config = dict(
    train_examples=90422,
    image_size=64,
    crop_scale_min=1,
    horizontal_flip=True,
    vocab_size=1482,
    encoder_norm='batchnorm',
    encoder_activation='silu',
    encoder_drop_path=0.2,
    encoder_kernel_size=3,
    text_encoder_causal=False,
    text_encoder_width=128,
    text_encoder_norm='layernorm',
    text_encoder_activation='gelu',
    text_encoder_head_dim=32,
    text_encoder_parallel_block=False,
)
Rows from block 4 of the image encoder of a small contrastive image-text model, named by matrix and row number. Rows with one number belong to one channel. Each number is 200 + 30 x the weight over its row's rms, rounded and kept within 0 to 999. All counts start at 0.
After each channel's rows are labels from the 100 images, of 14848, where the channel reaches its highest value: "responds to" is what is common among them. Only what is clearly more common there than usual is listed. The data: photos of plants and fungi (iNaturalist). In brackets: how many of the 100.
# convs1: first pointwise conv (encoder.blocks.4.convs.1.weight, 320x320x1x1), inputs 160-319
# convs3: second pointwise conv (encoder.blocks.4.convs.3.weight, 320x320x1x1, transposed), outputs 160-319

convs1.165,226,221,210,133,178,186,195,215,206,193,202,228,175,240,170,170,179,174,182,142,184,219,223,198,229,186,146,212,207,169,203,223,241,190,203,166,181,189,191,166,199,172,276,188,261,189,166,158,186,241,204,211,221,192,175,255,235,211,187,183,259,249,138,198,166,197,221,228,212,252,182,244,208,171,215,182,203,197,209,197,170,206,228,179,281,217,236,146,213,132,169,199,197,208,226,159,250,170,241,137,160,186,156,227,183,176,172,203,211,162,109,171,251,198,162,153,206,174,220,181,184,268,193,252,260,194,177,185,174,249,252,227,174,159,225,188,175,256,229,265,210,167,192,181,202,209,214,209,233,209,223,195,212,171,211,178,243,201,182,223
convs3.165,230,213,151,122,196,249,222,206,146,215,223,203,147,211,196,222,145,227,206,245,168,218,192,197,213,183,215,196,170,222,224,154,185,194,172,243,208,158,172,162,182,190,254,189,138,266,191,252,181,176,172,207,166,204,170,169,203,149,184,204,194,203,145,190,233,228,265,212,176,224,221,177,216,157,267,159,222,187,162,199,163,227,197,193,181,163,215,170,187,204,184,203,182,202,193,207,201,187,223,210,230,268,222,145,239,208,205,231,171,216,253,219,212,220,181,176,162,257,215,200,163,244,161,208,207,213,207,202,173,210,183,159,160,206,133,257,194,197,204,205,199,210,198,162,172,186,141,216,231,195,228,228,231,139,208,220,136,152,151,193
responds to: order Lamiales (28)

convs1.310,173,176,185,232,195,157,154,216,165,252,220,247,164,184,200,208,206,182,174,222,187,174,181,210,212,178,224,209,183,205,186,154,163,176,241,171,209,225,186,214,215,205,201,228,152,151,155,223,257,224,250,192,164,208,170,186,261,209,220,211,198,237,234,220,140,182,195,201,188,181,227,239,221,230,181,165,208,215,192,184,211,228,154,214,262,199,226,219,197,239,186,247,188,203,218,170,193,144,210,192,177,194,189,136,233,185,164,223,192,200,228,176,176,199,163,113,213,186,145,192,194,140,211,174,189,214,225,199,248,178,158,140,211,197,209,165,201,154,191,201,208,143,234,186,184,188,178,189,169,228,233,215,212,233,199,221,203,209,207,274
convs3.310,150,187,158,210,212,177,199,178,197,149,222,191,216,226,191,196,222,223,221,187,191,199,171,212,184,196,210,138,200,117,182,169,166,185,249,151,166,157,221,115,172,236,158,160,189,266,183,195,204,137,161,203,181,203,200,222,254,146,206,242,219,204,167,150,144,188,201,206,180,155,212,204,188,203,176,165,218,229,177,164,220,225,167,199,175,199,175,183,160,172,222,215,220,179,201,180,191,177,192,212,203,152,202,233,182,242,181,152,168,189,200,221,134,198,203,171,208,205,195,213,255,186,175,190,233,164,211,203,155,219,175,210,159,171,195,167,210,143,204,174,178,238,244,185,173,180,185,224,189,174,114,280,157,174,237,193,188,189,210,243
responds to: order Asterales (31); family: Asteraceae (29)

convs1.82,239,230,272,242,188,164,232,188,166,240,214,208,207,190,237,180,209,176,147,252,256,197,203,159,222,210,116,189,224,206,258,189,146,240,219,182,183,233,190,188,178,225,172,238,211,184,200,195,189,175,191,214,161,179,209,237,182,225,179,237,130,187,180,152,121,164,228,148,182,199,174,159,207,218,126,190,175,219,207,230,175,196,252,178,137,225,241,191,228,199,205,147,156,254,186,179,216,232,220,201,215,201,231,228,182,221,195,243,157,243,204,245,234,201,250,219,206,232,168,215,198,223,225,182,185,209,213,204,200,183,220,231,197,223,183,162,210,204,212,152,180,203,247,184,240,186,179,200,199,203,257,224,156,167,220,197,205,209,217,205
convs3.82,165,236,193,143,203,209,204,202,226,204,151,199,252,211,169,236,236,203,217,189,208,257,188,243,262,238,242,263,193,250,150,230,180,131,175,217,218,219,237,217,213,204,165,220,183,235,219,194,189,203,209,214,213,229,223,188,165,220,244,233,184,185,228,175,281,202,216,200,242,209,170,237,224,202,202,201,201,232,217,217,268,220,238,202,211,205,214,221,180,195,186,197,234,198,170,236,227,208,186,163,235,237,181,201,193,216,216,182,226,239,195,237,205,281,164,248,264,165,194,213,221,237,214,290,243,201,179,187,218,190,226,214,211,214,177,254,234,222,214,221,230,191,194,210,184,195,168,192,236,180,183,190,152,210,242,176,184,185,230,174
responds to: order Asterales (28)

convs1.15,165,193,236,193,169,165,207,165,210,214,162,211,209,148,215,169,179,215,213,182,230,197,215,254,182,190,213,199,197,170,195,191,203,128,163,201,185,160,165,214,184,208,209,152,202,212,227,236,206,165,173,147,232,230,263,148,186,227,183,160,179,236,171,248,155,190,246,219,219,177,174,189,167,240,193,245,213,232,221,203,219,194,241,256,205,178,189,169,176,173,179,183,218,200,206,256,147,209,196,159,183,177,202,183,221,186,185,205,215,172,168,231,169,209,216,158,174,164,219,170,155,158,139,130,236,220,221,213,188,204,181,263,169,255,225,237,149,170,212,188,197,232,171,223,202,241,154,215,244,267,193,202,181,242,200,218,177,185,163,238
convs3.15,244,283,212,230,222,257,221,243,186,172,242,249,277,221,153,216,170,178,212,249,246,223,226,218,226,210,104,224,191,235,198,201,240,179,178,201,222,209,235,231,220,210,186,220,172,204,221,198,221,206,258,248,162,249,171,202,176,244,262,216,221,195,230,245,230,223,232,247,198,226,203,222,152,173,182,191,197,180,172,178,264,212,199,282,180,219,159,172,217,225,187,142,223,219,200,182,183,199,204,212,222,242,192,180,198,201,239,190,187,214,177,231,214,206,232,252,205,175,217,179,198,165,191,192,214,186,181,187,238,282,249,202,273,217,171,257,189,202,199,253,186,179,211,168,211,200,185,209,223,173,217,168,256,205,163,187,227,121,195,205
responds to: order Asterales (41); family: Asteraceae (37)

convs1.175,239,227,177,188,176,262,160,187,177,197,156,218,225,204,209,203,199,208,200,200,213,116,228,228,202,135,215,287,206,180,195,217,218,219,235,167,166,211,207,197,162,210,253,234,198,203,208,185,196,184,150,237,203,214,228,186,160,155,185,187,211,228,213,194,186,162,226,187,242,200,228,207,219,203,167,198,221,184,209,233,235,178,220,166,199,209,277,174,219,227,180,177,187,207,262,207,206,213,217,231,191,218,206,294,208,153,189,235,227,198,231,197,228,265,190,157,223,260,190,241,177,220,199,212,184,190,216,209,231,158,145,260,224,202,219,241,160,202,183,189,156,204,209,190,197,259,205,206,240,219,131,173,237,217,255,172,152,198,188,149
convs3.175,179,229,200,177,212,266,228,242,213,240,216,211,218,209,208,209,238,210,212,193,212,191,219,181,216,248,180,197,205,241,233,225,248,218,162,237,231,217,178,220,207,286,255,184,245,157,254,192,214,230,186,214,177,253,198,239,220,215,201,243,194,225,218,173,155,155,128,161,207,187,209,206,213,205,153,193,245,193,239,191,263,218,232,187,254,286,194,191,201,176,218,200,211,169,192,236,189,282,214,260,162,167,205,183,237,230,226,236,160,166,181,231,206,254,205,206,185,175,202,213,202,228,202,213,232,197,170,198,193,215,225,202,213,191,208,170,186,216,232,150,263,212,218,226,223,216,170,149,208,208,227,226,193,204,186,246,213,206,243,199
responds to: order Asterales (48); family: Asteraceae (48)

convs1.192,207,161,222,159,234,157,149,176,182,203,247,206,163,222,200,230,183,209,251,224,214,133,195,185,184,189,203,237,163,166,210,212,201,164,247,190,187,203,197,208,170,204,168,195,188,200,266,223,231,175,216,213,206,196,183,207,196,168,190,171,231,212,155,176,188,211,233,311,219,223,194,162,220,154,178,205,162,192,207,262,181,195,238,246,197,199,227,211,219,177,209,233,242,165,206,278,168,171,203,183,206,166,180,194,186,173,179,209,208,238,167,193,166,172,246,208,230,178,204,198,172,198,166,202,223,189,191,224,173,208,139,197,163,226,269,222,206,165,222,173,155,193,142,201,177,225,227,172,244,263,231,225,219,221,217,190,194,244,231,145
convs3.192,227,214,191,218,165,244,156,174,213,201,245,176,185,249,175,199,153,214,233,197,175,188,214,157,237,198,245,221,169,268,253,189,230,237,214,204,205,211,180,215,196,205,192,191,132,211,214,201,194,214,227,171,154,199,256,186,247,237,161,179,149,146,180,231,220,162,246,280,247,186,206,196,257,194,265,203,182,200,185,213,148,252,271,211,167,161,259,188,229,198,252,252,197,174,182,207,208,190,218,209,239,140,266,220,182,167,186,192,205,206,257,188,231,216,179,195,195,238,269,166,187,206,226,165,216,209,240,187,208,210,187,184,177,186,197,200,245,210,220,179,194,201,162,194,201,206,229,191,190,220,244,222,214,254,234,188,173,202,259,233
responds to: order Lamiales (25)

convs1.116,150,166,167,195,211,182,201,208,257,202,235,208,202,216,175,164,222,242,163,209,205,199,201,174,199,203,124,200,204,209,205,167,192,252,165,167,189,252,185,145,186,181,258,149,203,183,191,175,181,199,218,228,176,211,224,215,198,188,145,242,160,214,212,153,199,200,234,229,149,182,160,192,187,231,269,212,163,208,227,223,186,209,212,169,241,166,199,215,202,202,149,201,203,242,134,201,166,208,238,132,186,207,178,197,198,302,169,196,180,190,157,208,150,208,195,224,242,233,196,202,188,182,217,169,225,242,146,179,175,226,200,211,156,171,158,223,211,232,181,250,206,150,220,174,223,193,214,213,140,203,213,218,186,202,184,194,195,195,165,242
convs3.116,200,247,197,203,187,167,174,243,227,195,170,167,241,196,211,198,192,190,175,210,189,203,248,190,201,194,176,228,145,200,216,216,228,219,221,195,168,229,165,239,209,198,186,259,161,159,150,190,217,137,227,211,207,243,217,227,269,212,183,223,219,213,218,235,230,182,241,210,251,203,149,222,225,164,200,212,182,235,168,220,203,199,183,156,217,235,180,170,175,194,192,187,207,193,218,127,196,207,136,134,201,208,180,159,238,276,221,158,209,235,176,225,130,207,219,135,196,279,228,199,181,166,208,178,182,224,207,194,143,224,175,187,186,176,227,210,207,184,223,200,201,198,173,133,182,209,221,229,193,174,176,206,176,207,213,238,226,195,268,237
responds to: order Asterales (28); family: Asteraceae (28)

convs1.58,198,206,144,197,224,199,199,226,171,236,193,215,214,216,228,219,171,160,236,186,203,210,242,205,221,169,224,170,251,187,217,203,190,212,174,169,192,205,227,220,185,189,214,254,220,194,195,222,211,213,227,189,194,165,226,254,177,181,182,214,199,195,240,202,165,131,218,254,221,165,190,137,162,202,232,147,176,183,204,257,191,224,178,138,153,243,208,215,220,132,166,179,245,205,207,198,195,219,193,164,161,161,176,208,108,235,179,202,155,230,183,217,190,234,207,214,204,205,184,171,185,191,248,201,236,215,176,202,196,182,184,142,182,217,183,157,210,215,158,193,242,178,176,228,220,200,169,132,179,153,187,134,212,152,166,253,247,254,193,211
convs3.58,207,193,202,206,179,218,238,145,170,180,217,209,205,257,183,186,178,194,155,225,200,188,220,226,218,171,176,208,203,224,214,234,161,200,188,203,212,210,184,222,202,167,235,201,194,186,235,231,195,208,137,207,162,226,195,197,177,185,215,202,246,201,142,175,142,227,171,195,135,239,167,185,217,184,203,140,219,170,118,75,203,217,225,188,187,189,185,158,204,222,201,168,191,233,206,176,180,156,220,201,205,256,211,194,207,165,187,251,166,213,204,166,238,181,232,160,189,138,214,181,213,204,156,188,228,163,180,162,186,185,245,220,177,196,180,153,213,191,161,158,200,211,202,133,220,208,201,172,172,224,222,173,151,183,220,194,193,178,185,215
responds to: order Lamiales (26)

convs1.226,232,198,183,200,199,189,218,216,216,203,237,136,198,229,141,192,187,171,190,177,196,160,177,146,191,167,197,86,216,194,239,241,214,167,255,155,236,190,244,206,184,154,207,171,209,178,201,167,216,233,187,220,160,187,194,232,222,195,182,212,221,213,219,167,179,225,248,209,264,237,206,198,192,229,264,194,195,218,235,204,214,153,218,154,209,148,178,208,235,169,215,183,221,173,239,121,184,170,184,230,192,190,190,213,159,178,174,246,233,226,166,191,186,184,174,200,243,250,201,233,141,208,177,179,158,211,216,185,233,223,182,206,177,231,215,237,227,156,204,233,198,236,213,231,205,217,278,198,186,200,223,235,200,181,172,197,237,174,152,230
convs3.226,191,193,184,205,243,226,227,210,198,198,200,169,175,221,228,153,199,187,216,186,152,108,230,215,179,185,202,245,163,190,237,163,237,160,187,166,173,184,201,208,232,199,160,220,208,209,182,171,187,208,203,177,204,170,236,175,207,199,224,203,211,220,208,118,215,211,212,220,214,193,207,194,219,194,206,203,208,224,186,118,186,223,237,163,219,227,182,232,158,224,201,219,164,159,211,264,202,212,177,270,174,248,189,237,176,202,160,136,255,212,196,163,182,227,161,195,78,232,208,154,232,177,211,194,167,177,143,185,161,190,153,183,185,197,164,160,203,178,216,183,164,217,194,132,179,176,245,205,187,163,193,255,223,142,269,196,192,191,203,209
responds to: order Asterales (32); family: Asteraceae (32)